Rows from block 11 of the image encoder, named by matrix and row number. Each number is 200 + 30 x the weight over the matrix's rms, rounded and kept within 0 to 999. All counts start at 0.
# convs2: project pointwise conv (encoder.blocks.11.convs.2.weight, 72x432x1x1), inputs 0-215
convs2.22,189,235,219,220,205,230,239,171,217,196,182,223,191,188,227,194,208,191,198,209,208,214,226,213,195,151,183,239,203,156,188,204,194,119,189,193,157,229,219,178,221,170,190,215,203,123,210,169,211,151,128,183,187,175,203,170,171,219,239,234,206,176,241,212,197,214,192,203,196,173,223,153,246,245,208,203,205,169,166,228,193,138,151,162,171,200,182,222,172,197,197,187,166,191,205,177,230,278,180,196,215,240,223,182,187,251,208,219,204,203,252,166,220,228,198,219,226,195,192,173,172,238,256,232,170,196,196,165,232,218,227,236,134,178,234,197,212,195,224,229,220,230,201,177,232,236,220,266,157,157,173,169,253,243,206,199,183,283,207,190,188,236,210,160,214,218,169,235,238,123,208,195,187,185,231,228,181,205,155,200,197,123,300,184,189,219,241,215,158,170,185,233,221,207,200,207,173,201,245,213,190,215,219,201,181,206,171,202,231,172,210,210,287,200,210,192
convs2.23,217,244,258,218,240,263,237,163,157,190,150,227,196,234,134,270,197,230,202,166,204,189,220,223,243,239,229,168,242,211,235,196,197,165,221,211,197,216,255,223,170,241,175,268,196,217,196,195,226,267,245,193,192,183,235,182,263,166,183,215,244,160,169,205,239,230,166,248,165,184,164,176,175,169,177,207,190,213,225,157,194,171,164,178,237,260,164,199,192,161,196,278,217,253,197,204,164,180,229,207,214,177,205,196,190,195,207,174,226,195,210,271,214,195,212,175,211,189,242,161,172,184,178,191,233,194,182,211,195,221,216,135,203,185,169,215,222,199,226,229,218,173,204,174,192,185,156,190,209,140,186,223,178,190,168,217,203,150,198,181,161,232,185,266,151,154,161,268,182,237,208,186,169,206,184,187,218,187,182,238,128,264,209,222,242,254,186,168,207,247,176,231,225,227,147,205,219,172,201,201,180,185,230,217,249,183,203,192,215,199,202,223,187,219,208,168
convs2.24,145,235,200,153,248,191,223,192,239,238,206,186,209,217,176,213,198,147,247,216,235,190,195,234,201,185,175,230,170,141,187,180,257,221,192,192,188,226,204,202,132,244,201,183,182,140,236,156,241,221,193,209,180,167,175,214,190,155,231,213,250,173,175,206,182,169,188,238,168,229,225,206,256,249,154,197,208,179,165,228,180,151,143,194,184,177,213,209,193,214,164,121,201,211,264,194,210,208,235,216,240,269,230,215,209,173,191,204,220,190,187,149,232,188,187,215,212,177,209,186,238,205,164,203,212,217,198,170,200,175,131,187,186,217,243,209,222,237,200,164,200,144,198,192,192,150,211,172,197,194,234,231,196,199,257,203,231,230,188,205,170,203,214,210,208,191,221,257,254,168,216,228,172,177,186,170,168,170,216,230,219,181,216,220,236,191,210,204,177,163,260,189,182,163,168,227,190,184,189,192,159,210,176,203,158,195,207,228,194,229,167,211,197,276,184,158
convs2.25,232,216,221,245,230,184,233,217,159,157,171,224,228,218,172,192,172,231,221,163,199,143,244,203,209,164,197,173,194,208,183,206,155,196,163,200,204,185,198,197,195,202,198,198,158,203,160,211,213,212,204,190,215,176,211,218,198,197,235,233,206,212,198,237,144,180,250,208,159,222,197,219,172,216,208,195,192,266,203,213,209,180,201,218,207,245,180,197,253,211,148,243,242,269,183,191,156,277,223,209,204,231,167,163,242,231,215,207,172,220,177,196,255,178,221,237,179,184,214,231,194,179,236,214,228,212,228,268,211,235,182,177,213,170,179,225,185,237,231,178,173,262,182,216,223,197,272,168,231,196,160,217,243,239,220,182,251,204,213,227,173,192,180,155,146,205,250,145,217,251,157,187,236,211,192,155,220,162,201,173,191,171,217,172,208,199,227,230,214,205,209,218,210,222,135,174,178,183,197,179,166,201,244,149,207,215,200,179,283,201,210,162,169,175,200,160
convs2.26,213,152,204,166,177,196,207,255,255,121,186,166,258,193,120,187,173,174,241,140,241,198,156,196,217,240,183,177,187,207,165,194,243,180,162,198,202,138,157,209,173,216,192,209,176,157,274,196,233,186,225,216,157,219,172,143,174,204,235,213,208,196,221,235,198,217,160,136,207,159,188,235,185,227,201,225,174,217,150,182,190,235,222,172,153,217,207,222,186,171,184,186,178,184,227,243,234,178,161,258,204,192,168,162,186,207,221,237,165,179,223,190,175,184,193,170,150,186,200,218,192,174,212,215,251,219,155,179,199,189,183,241,209,168,219,247,159,187,240,257,137,212,187,171,177,180,206,213,200,170,205,214,162,192,214,197,210,230,180,174,194,220,175,207,226,189,218,166,208,199,164,129,198,193,166,158,205,142,144,142,199,198,232,173,155,192,219,222,192,236,206,244,205,169,266,218,213,180,194,226,152,189,188,198,176,200,169,176,228,178,224,180,178,221,186,179
convs2.27,191,168,188,203,220,184,179,205,203,225,220,198,190,232,193,211,164,202,200,186,200,141,171,186,203,209,188,187,240,234,185,183,220,253,178,191,224,169,210,224,208,176,188,211,162,199,208,246,212,192,204,196,221,182,237,218,176,257,200,152,242,238,194,200,168,192,246,228,218,210,168,197,158,211,206,211,147,182,161,215,179,179,143,173,243,187,184,239,248,199,203,249,271,203,236,196,202,228,184,196,235,200,222,231,217,182,235,197,149,203,191,265,201,214,174,221,253,215,175,142,210,239,193,196,235,177,208,264,219,238,180,115,201,115,190,134,196,200,206,186,275,202,147,189,269,199,169,189,225,188,233,225,195,222,217,215,219,174,191,206,189,223,169,193,174,201,165,208,218,118,160,210,184,231,213,206,177,151,234,204,216,144,211,242,163,145,212,170,191,155,169,162,222,191,238,226,196,92,201,188,181,169,196,253,235,207,192,182,252,237,243,236,177,236,182,227
convs2.28,236,196,218,271,184,221,195,177,187,204,196,232,211,194,193,209,206,179,193,247,193,136,202,248,162,203,199,226,153,186,128,175,188,230,220,209,202,241,245,222,229,146,221,218,180,175,237,218,178,258,249,191,170,162,202,191,203,268,213,185,230,229,149,170,168,180,220,246,210,210,159,167,167,206,203,212,223,201,258,235,223,211,205,128,184,207,161,227,198,204,122,159,219,214,236,229,226,214,196,164,219,188,104,201,208,190,209,170,240,226,132,187,212,214,218,240,163,192,133,212,243,216,199,223,249,145,234,231,200,232,236,194,207,240,244,179,224,189,174,232,172,179,211,205,235,163,232,175,242,198,214,218,187,212,242,186,231,208,192,202,218,201,238,221,221,209,236,260,251,191,174,175,194,194,204,173,235,228,181,225,222,236,193,149,164,183,227,225,217,200,218,161,170,169,173,240,224,194,221,208,173,201,189,258,242,179,211,167,191,259,188,189,235,155,237,170
convs2.29,181,219,233,265,144,192,199,201,208,207,203,221,167,204,199,162,226,206,145,154,132,209,185,179,216,259,214,184,255,195,135,211,250,246,239,188,224,171,138,195,220,183,209,216,172,176,184,212,211,171,205,234,165,213,217,232,185,161,168,208,178,235,185,178,167,257,220,240,183,124,220,260,204,206,243,189,146,241,188,156,229,242,187,161,238,204,199,179,244,198,207,286,195,190,250,218,243,195,165,188,243,214,192,236,226,220,186,144,167,208,191,207,176,208,162,185,240,232,196,248,222,158,202,177,235,149,270,176,248,194,189,202,221,205,170,170,178,228,232,219,205,175,261,217,216,196,225,206,183,197,158,198,263,203,211,140,197,164,214,197,152,177,178,191,226,154,169,166,262,221,180,196,205,230,175,220,202,207,251,228,203,179,229,227,202,182,224,271,206,198,220,174,195,141,184,231,183,235,214,170,163,253,175,195,182,164,153,260,178,212,115,241,177,175,135,173
convs2.30,185,166,210,176,192,208,271,162,200,228,199,181,204,189,231,226,179,147,215,212,223,214,208,160,224,216,218,138,208,186,152,151,203,236,213,222,220,199,233,164,196,182,192,219,217,250,227,173,162,247,170,176,188,216,223,224,246,224,174,136,200,164,171,184,164,217,217,207,206,192,183,219,188,244,162,197,230,192,217,225,212,221,212,188,202,205,217,181,131,156,214,158,206,211,222,212,154,211,159,127,199,186,186,217,200,194,232,186,180,206,194,237,177,188,171,249,234,229,211,242,209,208,201,217,251,113,118,206,190,207,199,165,188,171,215,202,144,191,237,230,219,248,251,179,172,228,186,194,218,186,162,194,210,198,215,183,234,217,208,155,223,163,258,199,196,224,240,219,245,149,213,150,181,183,195,197,197,165,203,204,198,241,161,138,280,231,208,207,198,148,208,174,114,237,218,222,195,226,147,183,241,203,202,149,221,227,176,180,210,171,167,199,222,175,222,198
convs2.31,220,222,140,204,237,211,158,218,196,215,214,187,140,217,217,246,190,185,185,147,183,204,179,200,202,198,193,230,299,192,230,163,204,223,265,253,233,215,224,140,163,190,227,182,231,219,229,183,293,207,172,199,214,215,193,178,203,171,198,172,179,214,171,192,143,235,162,199,215,172,210,191,196,140,264,217,167,142,213,216,209,231,204,241,172,168,219,225,240,208,195,244,198,210,184,180,239,190,229,247,182,213,238,172,168,262,230,201,133,159,256,219,179,177,204,208,183,170,250,161,213,269,235,189,149,220,169,227,244,201,187,181,188,174,226,184,223,209,215,221,183,208,208,228,182,200,209,213,233,243,160,185,217,200,211,163,182,240,245,209,207,202,199,229,186,215,196,255,198,209,174,238,228,224,179,216,191,168,144,193,218,126,227,195,201,213,266,226,203,221,224,151,189,215,252,159,261,197,209,185,205,182,195,239,198,201,194,177,217,212,205,191,200,242,212,246
convs2.32,206,221,185,205,172,241,240,178,156,186,206,217,220,225,180,167,157,157,246,193,203,244,163,168,127,192,202,197,169,180,167,177,209,165,202,195,209,182,239,200,203,182,215,242,189,165,176,225,265,217,196,161,210,176,185,249,202,180,157,213,201,194,213,190,186,211,199,165,194,207,232,197,204,197,185,199,189,148,154,160,190,192,174,176,174,196,198,186,175,182,163,170,217,190,234,201,266,211,165,170,269,158,193,210,133,201,208,162,190,237,264,147,238,209,254,217,209,184,153,175,208,223,155,246,155,170,172,151,229,198,172,165,195,166,176,148,233,241,195,162,260,195,205,182,197,193,266,210,234,182,210,196,212,168,202,209,194,258,151,212,209,184,205,164,256,214,219,169,158,239,262,211,183,143,216,198,218,169,201,187,227,196,203,227,193,226,200,233,165,209,177,232,206,208,181,206,190,157,155,174,191,200,200,267,180,246,228,212,189,143,227,202,216,161,216,238
convs2.33,158,176,239,226,235,155,196,228,221,212,173,185,207,165,179,209,197,232,202,173,190,202,292,193,169,191,184,111,113,244,202,184,209,249,211,182,160,163,237,227,166,190,194,273,192,179,242,228,184,212,224,155,223,196,192,173,215,162,198,184,186,173,168,228,237,194,234,211,226,189,150,244,174,181,172,186,190,197,208,203,208,216,192,232,160,154,197,169,257,206,195,261,206,225,187,226,193,212,193,221,188,159,197,171,197,197,165,196,212,193,129,162,180,161,251,264,246,184,199,164,205,236,238,241,194,227,170,189,190,225,232,160,200,204,160,173,221,169,209,193,254,213,171,185,225,202,224,176,201,253,195,262,193,208,211,181,217,185,265,205,174,202,178,238,161,180,182,236,255,183,146,170,152,205,211,229,187,217,167,206,210,195,188,190,209,195,250,192,186,200,198,220,252,197,233,175,224,160,187,162,220,180,202,151,255,172,149,195,145,195,173,182,166,169,172,227
convs2.34,266,226,154,189,206,199,210,198,244,197,186,148,207,183,188,184,236,200,260,180,211,249,204,223,179,206,174,195,232,153,183,195,176,169,197,169,188,183,183,204,156,256,220,197,214,112,227,229,267,207,200,215,204,194,183,214,161,182,194,197,159,185,222,165,263,215,197,197,181,199,282,189,202,155,154,203,131,236,133,215,207,178,263,265,212,196,220,206,223,158,122,214,196,163,194,144,252,225,213,163,215,211,167,174,251,201,229,195,195,221,230,153,203,256,183,174,144,180,248,164,185,238,213,201,169,244,168,190,199,173,172,209,213,263,227,201,200,217,187,258,187,162,154,201,162,244,207,184,205,188,183,230,192,223,140,157,197,250,200,204,191,198,210,235,206,209,197,184,192,191,197,180,216,222,229,148,192,191,146,241,249,200,240,174,156,256,222,197,195,236,208,158,233,224,280,257,237,259,203,237,168,216,202,251,198,210,236,186,158,120,235,207,175,218,253,210
convs2.35,191,200,198,191,243,169,208,195,154,177,220,232,225,193,186,222,130,192,208,231,140,197,189,239,220,240,205,170,199,192,215,247,212,162,117,188,192,239,229,164,166,164,168,182,178,247,225,242,179,185,163,209,210,232,214,247,211,195,211,212,223,192,194,208,212,190,172,194,196,173,194,211,160,174,205,241,182,241,198,188,205,186,160,226,216,216,239,194,235,220,258,198,156,172,264,185,213,225,194,274,214,175,223,231,188,212,220,225,164,179,186,164,170,212,151,223,231,215,235,174,216,220,196,189,285,258,194,178,280,219,204,198,176,212,240,162,247,202,198,224,190,169,199,222,234,202,211,162,172,225,186,248,206,281,236,207,213,229,178,174,223,223,186,205,235,184,233,187,217,215,222,233,235,206,282,179,186,179,192,167,239,281,252,209,181,205,175,252,184,220,204,220,152,202,217,191,195,200,194,225,208,213,206,220,165,287,219,191,203,249,127,186,196,187,231,220
convs2.36,191,187,184,230,266,210,173,212,210,244,228,155,203,192,225,140,239,209,261,202,223,215,210,182,145,206,191,223,198,179,203,180,218,178,197,178,171,172,229,157,195,187,179,154,200,214,180,211,198,229,143,258,166,184,232,198,174,178,223,206,204,156,242,212,211,201,179,153,229,252,258,153,252,255,174,209,213,261,162,188,168,218,193,219,180,223,225,223,172,166,189,203,169,190,211,146,162,173,236,233,199,222,184,221,194,181,195,170,171,155,177,165,156,159,227,228,238,193,164,209,195,202,220,240,246,193,241,222,197,194,199,193,147,214,161,190,205,178,191,153,169,197,187,216,213,185,214,215,189,236,207,215,188,198,205,170,187,152,239,201,127,196,191,271,198,128,176,220,211,150,218,145,240,249,167,148,192,214,219,193,246,203,191,192,213,166,248,202,158,186,215,228,224,229,237,179,236,212,138,178,206,118,160,291,188,150,251,184,142,194,175,189,206,209,192,187
convs2.37,136,163,213,195,262,191,154,195,146,197,217,168,166,239,179,212,230,210,213,201,100,220,180,183,198,161,234,219,148,266,232,162,228,209,242,187,177,180,178,160,206,235,186,213,209,208,148,187,124,185,168,174,175,168,166,221,156,173,170,216,207,253,186,206,158,157,189,203,223,184,269,187,207,245,137,192,184,218,197,237,193,207,192,179,152,164,207,168,258,180,197,290,201,174,198,200,153,191,219,228,184,217,208,211,223,198,195,224,173,237,208,212,198,223,203,167,207,207,171,219,182,216,223,202,165,228,194,195,201,219,155,161,216,192,192,219,244,215,202,199,171,196,191,219,200,151,163,187,203,200,195,215,228,239,210,198,239,217,225,172,185,198,202,214,191,164,215,224,193,215,130,191,229,188,141,197,186,153,185,214,163,196,249,224,231,220,199,211,190,179,245,223,201,192,153,227,188,190,256,216,212,151,228,237,177,198,263,223,210,231,193,202,243,224,171,155
convs2.38,164,250,200,188,159,189,214,160,203,231,168,142,175,173,186,180,211,149,193,220,186,159,195,128,228,237,168,243,236,214,145,175,234,195,196,172,206,179,277,196,254,173,200,205,260,153,162,123,211,214,205,176,189,204,206,236,191,246,190,204,221,203,147,235,212,173,206,202,224,237,200,165,273,219,181,247,233,153,166,201,147,250,218,200,204,203,189,264,225,169,179,150,231,244,208,156,153,222,200,215,159,170,132,177,221,211,172,220,191,221,193,219,241,224,215,241,194,216,176,182,237,255,228,194,267,170,208,175,201,192,178,144,174,145,179,194,164,229,222,254,239,208,174,229,196,255,211,174,221,205,206,249,167,161,140,232,228,204,189,224,188,182,195,187,166,185,181,187,281,204,218,175,170,210,199,189,153,213,258,248,199,209,116,218,205,241,206,212,235,217,169,207,205,239,224,198,230,184,170,173,192,192,214,179,221,204,190,181,180,213,190,197,235,177,213,209
convs2.39,145,212,216,247,197,203,198,212,158,241,168,196,155,204,234,172,226,247,236,209,259,218,207,208,209,210,267,190,203,200,206,229,186,161,198,237,209,160,139,238,186,214,203,159,185,267,174,217,200,186,197,115,148,221,226,157,193,220,147,189,187,216,271,214,150,193,204,210,258,192,186,212,124,244,166,178,135,250,207,223,232,196,252,195,220,171,217,209,256,178,227,216,225,214,159,183,216,120,210,157,205,228,201,202,197,247,178,202,213,193,195,174,222,196,214,208,186,166,209,199,191,172,160,157,225,147,191,223,219,244,183,215,162,250,142,224,218,197,197,268,197,219,205,200,158,174,178,254,193,214,195,233,187,237,210,233,235,233,194,259,196,191,184,230,265,164,213,198,214,124,266,181,175,223,154,230,197,207,244,195,233,240,165,219,212,208,183,235,218,244,235,220,217,162,163,191,129,132,188,214,181,201,227,224,186,243,240,167,227,159,217,191,183,172,232,176
convs2.40,147,209,175,110,177,246,180,172,237,215,227,153,186,178,185,178,136,232,178,184,231,176,177,238,236,182,128,149,187,196,239,196,176,230,216,233,229,206,189,196,234,176,221,187,205,159,206,254,160,234,236,191,244,232,208,245,197,233,183,187,199,294,180,194,202,146,192,193,204,153,206,176,209,229,196,235,192,213,179,200,182,191,186,162,198,238,209,186,152,195,213,163,230,218,152,153,226,245,173,185,222,141,216,180,197,130,156,216,218,163,184,198,227,196,181,178,249,226,251,143,143,227,245,221,248,211,247,170,208,211,186,160,147,195,255,242,223,167,170,231,166,196,194,175,185,165,234,224,148,194,235,187,203,177,198,131,201,109,162,200,140,223,162,197,141,143,190,216,189,258,181,215,212,214,129,195,268,222,190,242,193,197,231,172,168,165,202,245,172,195,224,210,204,142,236,185,231,259,218,227,202,236,167,244,204,176,196,175,169,172,151,225,197,156,218,186
convs2.41,216,200,150,154,152,254,228,185,173,147,220,214,191,171,216,235,193,182,236,169,221,183,163,177,191,198,218,199,163,233,241,244,176,190,231,164,230,238,155,183,260,235,172,179,133,182,211,199,211,190,189,162,240,259,219,278,219,197,212,162,162,216,206,169,139,214,190,218,164,176,188,136,187,175,245,186,183,231,218,179,222,234,174,168,204,208,164,183,241,178,206,212,180,174,217,200,200,199,195,284,151,242,222,192,186,198,235,166,166,181,202,182,204,179,274,200,220,204,134,182,211,226,265,251,185,149,169,236,184,182,189,216,224,174,137,166,215,170,221,159,216,261,202,202,225,150,200,209,216,226,164,173,199,219,197,206,225,170,205,226,214,232,191,191,187,174,195,224,171,176,167,230,220,176,219,206,156,224,232,198,238,193,215,202,220,164,198,199,248,191,208,244,210,210,201,199,273,219,224,230,221,200,243,193,236,253,218,206,190,229,221,199,213,199,238,235
convs2.42,232,233,190,182,231,203,214,193,147,232,218,194,155,244,179,202,241,195,208,209,229,172,241,266,210,244,216,196,197,142,172,270,191,221,181,178,189,153,159,167,182,251,244,239,180,188,237,219,184,116,161,155,192,188,196,269,260,148,195,234,178,242,175,188,157,196,207,159,150,236,218,231,218,187,216,242,170,189,164,285,211,211,163,179,260,196,171,176,209,225,209,183,201,224,285,173,203,173,173,191,244,220,152,129,266,132,184,202,182,208,224,221,211,159,230,164,212,238,189,221,222,206,178,164,129,180,224,207,177,214,180,183,202,210,198,168,189,225,212,201,239,191,175,196,183,248,200,200,186,184,176,187,258,227,157,166,211,200,158,190,238,166,176,211,184,221,237,223,200,193,191,234,231,139,220,141,182,216,189,154,176,235,212,172,176,193,162,163,133,287,228,223,176,210,182,193,291,231,181,231,236,191,183,205,160,229,226,222,235,160,163,234,207,271,190,158
convs2.43,222,207,145,187,161,172,225,246,176,184,227,149,183,216,242,181,214,219,217,224,213,237,176,244,180,186,214,210,210,229,222,153,209,162,213,195,171,159,229,195,128,178,186,140,190,211,201,185,212,213,200,222,217,178,188,197,187,191,217,186,200,241,233,196,156,170,186,197,146,163,190,233,194,166,199,207,199,212,203,195,164,170,202,187,177,180,231,209,174,195,160,181,200,243,256,156,151,212,226,211,114,184,224,186,188,239,259,175,242,223,187,168,219,172,145,203,143,185,176,154,197,232,184,184,222,250,193,208,198,239,180,222,148,194,195,185,175,196,190,145,184,214,210,182,187,211,177,158,214,166,228,200,186,227,251,193,224,214,179,195,207,156,231,180,251,166,186,237,208,210,218,230,241,128,188,183,198,220,194,192,195,191,239,158,194,205,191,195,211,261,172,208,119,225,186,203,211,207,201,204,203,222,251,166,144,188,184,202,163,199,217,211,262,190,179,178
convs2.44,228,183,198,219,196,161,194,152,151,183,184,150,231,196,189,177,135,149,157,226,179,212,180,207,142,169,189,159,231,259,158,214,239,199,169,208,241,161,179,246,225,205,165,189,187,223,192,203,247,225,176,207,193,182,174,206,204,169,229,215,180,164,153,187,178,186,196,192,240,188,241,171,162,174,220,221,221,199,196,209,151,188,141,212,169,224,155,168,225,205,199,215,190,222,210,207,199,239,235,278,185,197,181,232,182,166,187,177,193,178,209,250,236,214,181,258,225,169,216,242,221,192,218,167,220,177,266,255,140,131,181,208,209,183,190,270,298,198,108,175,239,234,183,224,200,237,216,206,216,186,205,176,220,194,192,238,193,193,233,158,181,175,202,198,190,190,212,179,215,204,175,166,210,183,219,193,187,220,269,144,191,215,172,235,193,203,211,139,184,192,243,193,150,153,243,156,235,227,199,201,147,214,208,132,206,219,171,189,206,181,216,185,201,211,244,128
convs2.45,162,179,176,213,183,240,203,217,232,248,157,241,222,201,224,199,178,197,215,158,207,197,227,225,218,227,216,179,154,198,173,192,180,248,205,195,235,230,247,161,231,232,241,177,212,177,216,230,185,215,222,216,197,183,196,241,227,220,201,164,241,211,217,189,172,191,159,184,206,237,242,229,200,187,221,163,175,174,240,218,234,246,108,221,163,199,207,283,214,210,239,204,199,183,225,221,196,235,155,205,260,180,182,194,242,213,210,189,154,146,213,167,222,160,226,191,180,113,259,166,218,227,181,159,211,207,157,196,217,240,234,218,227,240,181,190,224,247,173,213,221,208,225,231,205,222,193,194,220,235,238,246,233,181,192,241,179,188,161,121,179,132,229,183,152,147,186,189,174,241,131,206,209,140,243,197,226,128,208,240,193,231,174,198,214,180,224,206,163,228,216,175,215,220,207,179,225,207,199,175,150,198,254,208,206,252,210,226,252,171,231,211,192,210,192,214
convs2.46,175,228,214,183,175,302,216,200,202,143,201,172,221,211,192,224,218,223,184,218,215,220,183,158,146,222,203,179,229,215,185,190,308,177,224,176,212,252,183,209,214,204,185,211,190,140,176,203,263,152,235,235,147,199,202,198,205,240,200,188,165,168,154,177,199,224,204,208,180,219,186,205,260,179,183,175,159,201,154,220,180,181,148,175,166,233,225,176,193,217,247,186,250,152,168,195,198,193,216,212,137,224,243,216,199,221,178,170,207,173,248,198,173,210,168,189,165,239,198,206,262,205,180,147,162,179,203,207,218,254,186,173,211,218,199,225,255,166,188,172,178,218,147,218,248,257,212,178,198,192,206,185,218,211,243,157,205,254,202,253,224,169,128,224,228,254,190,168,236,203,231,148,219,227,206,177,160,127,168,208,170,210,276,209,212,219,197,203,204,202,183,174,205,177,191,254,269,150,192,208,185,140,159,239,169,196,210,230,221,214,167,183,191,220,178,185
convs2.47,145,227,195,141,169,207,223,250,175,228,210,233,244,243,185,236,216,140,190,208,218,172,172,207,222,194,193,143,169,203,225,183,265,169,213,163,205,197,220,219,209,190,182,199,183,219,221,234,219,212,195,253,256,112,184,230,244,178,188,234,186,189,215,174,168,240,223,192,214,199,172,182,184,178,149,257,193,155,198,177,229,188,147,180,237,230,236,189,210,223,222,201,248,196,229,158,220,188,198,189,186,209,209,210,192,194,217,137,196,187,243,235,185,215,187,232,173,205,210,264,195,166,224,204,214,200,214,200,227,211,185,196,180,189,210,163,222,202,197,215,191,156,186,245,190,205,228,212,248,186,189,212,193,140,243,186,180,152,210,193,165,221,239,169,166,238,177,155,215,189,230,180,119,193,216,252,171,152,194,212,213,165,231,228,167,210,221,173,176,205,243,165,218,209,220,162,234,203,211,199,181,215,198,130,216,147,232,193,230,237,137,237,185,182,217,182
convs2.48,283,210,207,232,210,208,154,226,246,214,229,165,230,203,202,218,182,240,232,181,172,176,232,158,190,186,199,218,201,174,223,192,183,246,182,261,173,208,186,144,218,181,211,232,195,173,180,166,198,166,208,219,182,218,211,157,220,150,167,173,194,200,177,194,221,198,208,180,198,187,249,185,226,204,200,233,233,222,259,145,170,249,204,183,154,199,205,198,194,149,235,188,191,223,156,157,203,228,182,187,259,205,180,161,130,186,201,209,195,216,216,192,144,179,224,247,210,225,178,165,252,207,160,176,176,134,206,201,184,225,197,200,229,202,148,258,197,195,243,190,210,143,192,173,252,176,265,253,215,215,147,175,215,188,149,206,175,204,204,232,144,258,188,205,192,225,211,217,138,218,264,237,205,176,181,182,164,223,209,163,177,221,255,161,198,216,225,231,149,163,186,170,224,227,196,231,191,176,165,201,174,226,199,241,206,134,254,177,183,175,241,176,199,232,186,186
convs2.49,176,260,219,229,133,171,238,190,231,173,186,243,189,233,211,246,223,250,197,202,192,173,218,213,164,219,228,175,133,162,197,201,131,193,261,220,181,167,186,207,251,258,184,161,160,189,186,245,228,177,147,224,177,246,195,207,193,230,137,209,225,182,234,221,185,204,128,238,160,168,203,179,201,191,190,225,232,228,216,131,201,213,208,223,182,206,246,254,185,187,179,228,188,177,216,202,231,227,220,176,199,164,238,226,161,186,245,222,204,186,208,216,198,252,195,159,186,183,214,205,159,153,261,206,219,202,167,252,180,201,268,216,209,274,224,197,212,222,223,235,214,197,218,231,141,199,191,207,203,205,151,180,243,138,178,236,275,161,185,184,231,174,221,169,237,209,218,165,241,221,195,209,218,212,179,195,235,207,216,249,158,201,199,183,210,207,181,213,160,217,256,262,150,182,238,205,150,266,194,253,205,217,230,173,188,223,172,201,250,221,172,195,184,185,199,201
convs2.50,225,162,158,245,238,179,219,188,207,232,183,185,194,192,220,153,181,164,161,161,183,223,153,235,197,162,214,196,219,187,177,161,175,227,187,154,150,177,208,274,239,189,218,243,213,199,218,222,193,205,215,205,200,243,189,201,136,226,207,248,158,180,219,218,217,222,174,190,220,205,175,228,226,200,201,212,193,207,200,227,180,177,192,307,170,220,160,195,226,188,218,195,116,165,175,196,242,229,180,144,288,218,248,207,197,238,154,220,243,220,229,191,170,198,216,217,230,171,200,262,236,178,205,183,213,192,198,233,186,187,161,199,180,207,172,178,178,195,138,207,231,184,168,142,201,185,223,225,264,190,191,261,169,200,173,173,189,188,169,156,165,168,189,200,209,235,233,186,129,247,252,179,194,256,122,203,190,190,206,187,187,200,192,223,225,207,216,161,209,243,173,209,177,186,216,192,184,227,207,174,174,156,192,228,202,212,206,141,162,185,165,191,213,221,228,157
convs2.51,234,180,205,254,224,214,231,154,253,166,203,219,203,209,180,182,170,181,214,166,192,151,140,166,229,208,198,235,140,247,190,189,208,236,234,196,179,246,220,202,227,238,188,184,216,242,199,133,222,226,172,211,180,204,174,191,231,234,244,138,198,187,196,271,281,241,223,205,199,223,205,261,218,204,171,186,193,253,249,221,170,249,212,188,221,176,178,267,186,205,244,219,203,238,162,227,191,144,181,177,142,175,188,133,236,191,197,249,200,221,173,272,225,224,233,208,195,191,249,217,211,228,197,203,202,233,171,219,178,176,186,179,179,235,203,212,223,191,229,204,144,209,175,218,197,231,188,201,201,175,181,154,194,176,206,210,219,169,214,190,163,162,209,218,175,200,214,186,219,227,182,209,190,150,227,170,208,227,206,229,187,217,198,190,203,189,160,245,192,157,212,216,236,252,222,182,200,203,207,145,224,190,200,293,200,207,227,177,175,175,263,223,213,214,200,229
convs2.52,212,219,176,200,211,227,212,208,195,176,211,178,245,228,205,254,196,262,165,220,204,177,150,197,245,274,266,190,188,225,167,159,148,152,202,166,222,165,189,222,174,230,190,194,266,223,208,162,226,244,187,222,205,211,167,184,166,208,177,198,146,254,232,184,170,195,141,208,227,192,205,222,193,128,161,190,163,216,232,210,265,251,256,182,211,210,207,188,211,160,189,207,190,223,192,220,159,203,192,198,191,141,210,204,253,221,198,202,227,191,179,219,164,182,210,203,219,214,179,234,215,185,222,236,217,145,199,208,174,179,208,220,170,181,227,206,179,186,190,235,196,218,191,208,161,213,179,169,178,228,225,168,212,177,195,195,156,175,166,229,235,134,226,189,211,233,178,162,177,257,162,226,230,225,225,206,198,225,201,187,181,245,179,215,163,195,191,179,223,202,228,247,212,218,162,181,196,181,158,210,233,209,171,230,167,177,186,281,189,145,196,214,256,202,170,169
convs2.53,184,227,171,215,184,267,209,233,247,206,176,159,240,130,166,207,190,171,190,214,234,180,236,182,161,143,175,260,241,177,209,206,192,208,203,176,156,227,221,193,222,185,183,234,188,260,169,246,207,156,170,189,205,189,208,233,168,219,157,209,226,173,228,193,174,201,200,204,160,197,185,214,208,133,190,174,221,206,209,188,227,230,227,189,222,195,213,216,225,190,183,207,122,192,234,152,204,156,239,224,224,226,215,211,181,207,228,180,194,141,181,179,208,178,199,169,153,201,222,169,198,186,220,218,219,218,251,201,189,220,187,228,263,228,188,118,180,172,238,196,134,180,251,226,200,163,196,200,179,218,157,211,192,192,161,213,202,207,220,202,235,222,183,217,185,165,186,170,125,182,160,131,185,194,140,180,165,238,230,248,189,183,205,227,195,220,208,194,191,95,186,186,175,263,212,220,175,192,230,151,218,220,195,150,210,165,212,127,165,201,176,186,253,195,172,169
convs2.54,169,183,240,207,152,158,207,177,131,225,209,191,232,180,195,208,238,195,208,198,192,181,159,185,199,204,192,160,175,226,184,254,192,233,188,173,204,258,219,210,196,188,166,229,184,251,214,177,219,210,252,210,216,176,172,225,164,240,200,187,264,213,208,182,180,181,194,167,178,186,185,163,132,212,191,188,192,178,219,254,204,181,224,207,262,153,195,191,202,250,187,193,227,197,239,225,186,186,219,238,253,126,150,129,196,197,174,218,177,219,181,190,290,158,214,231,248,199,165,224,198,225,209,224,207,184,252,193,248,217,203,196,208,186,194,165,277,178,206,215,219,189,228,176,181,246,199,170,251,194,266,197,201,200,132,190,213,171,215,169,184,188,222,229,183,214,221,216,265,186,270,159,231,211,217,204,202,237,260,190,190,176,151,264,219,159,199,148,239,184,195,216,183,235,175,196,167,177,187,219,207,182,216,122,251,180,227,204,191,262,180,237,197,188,216,150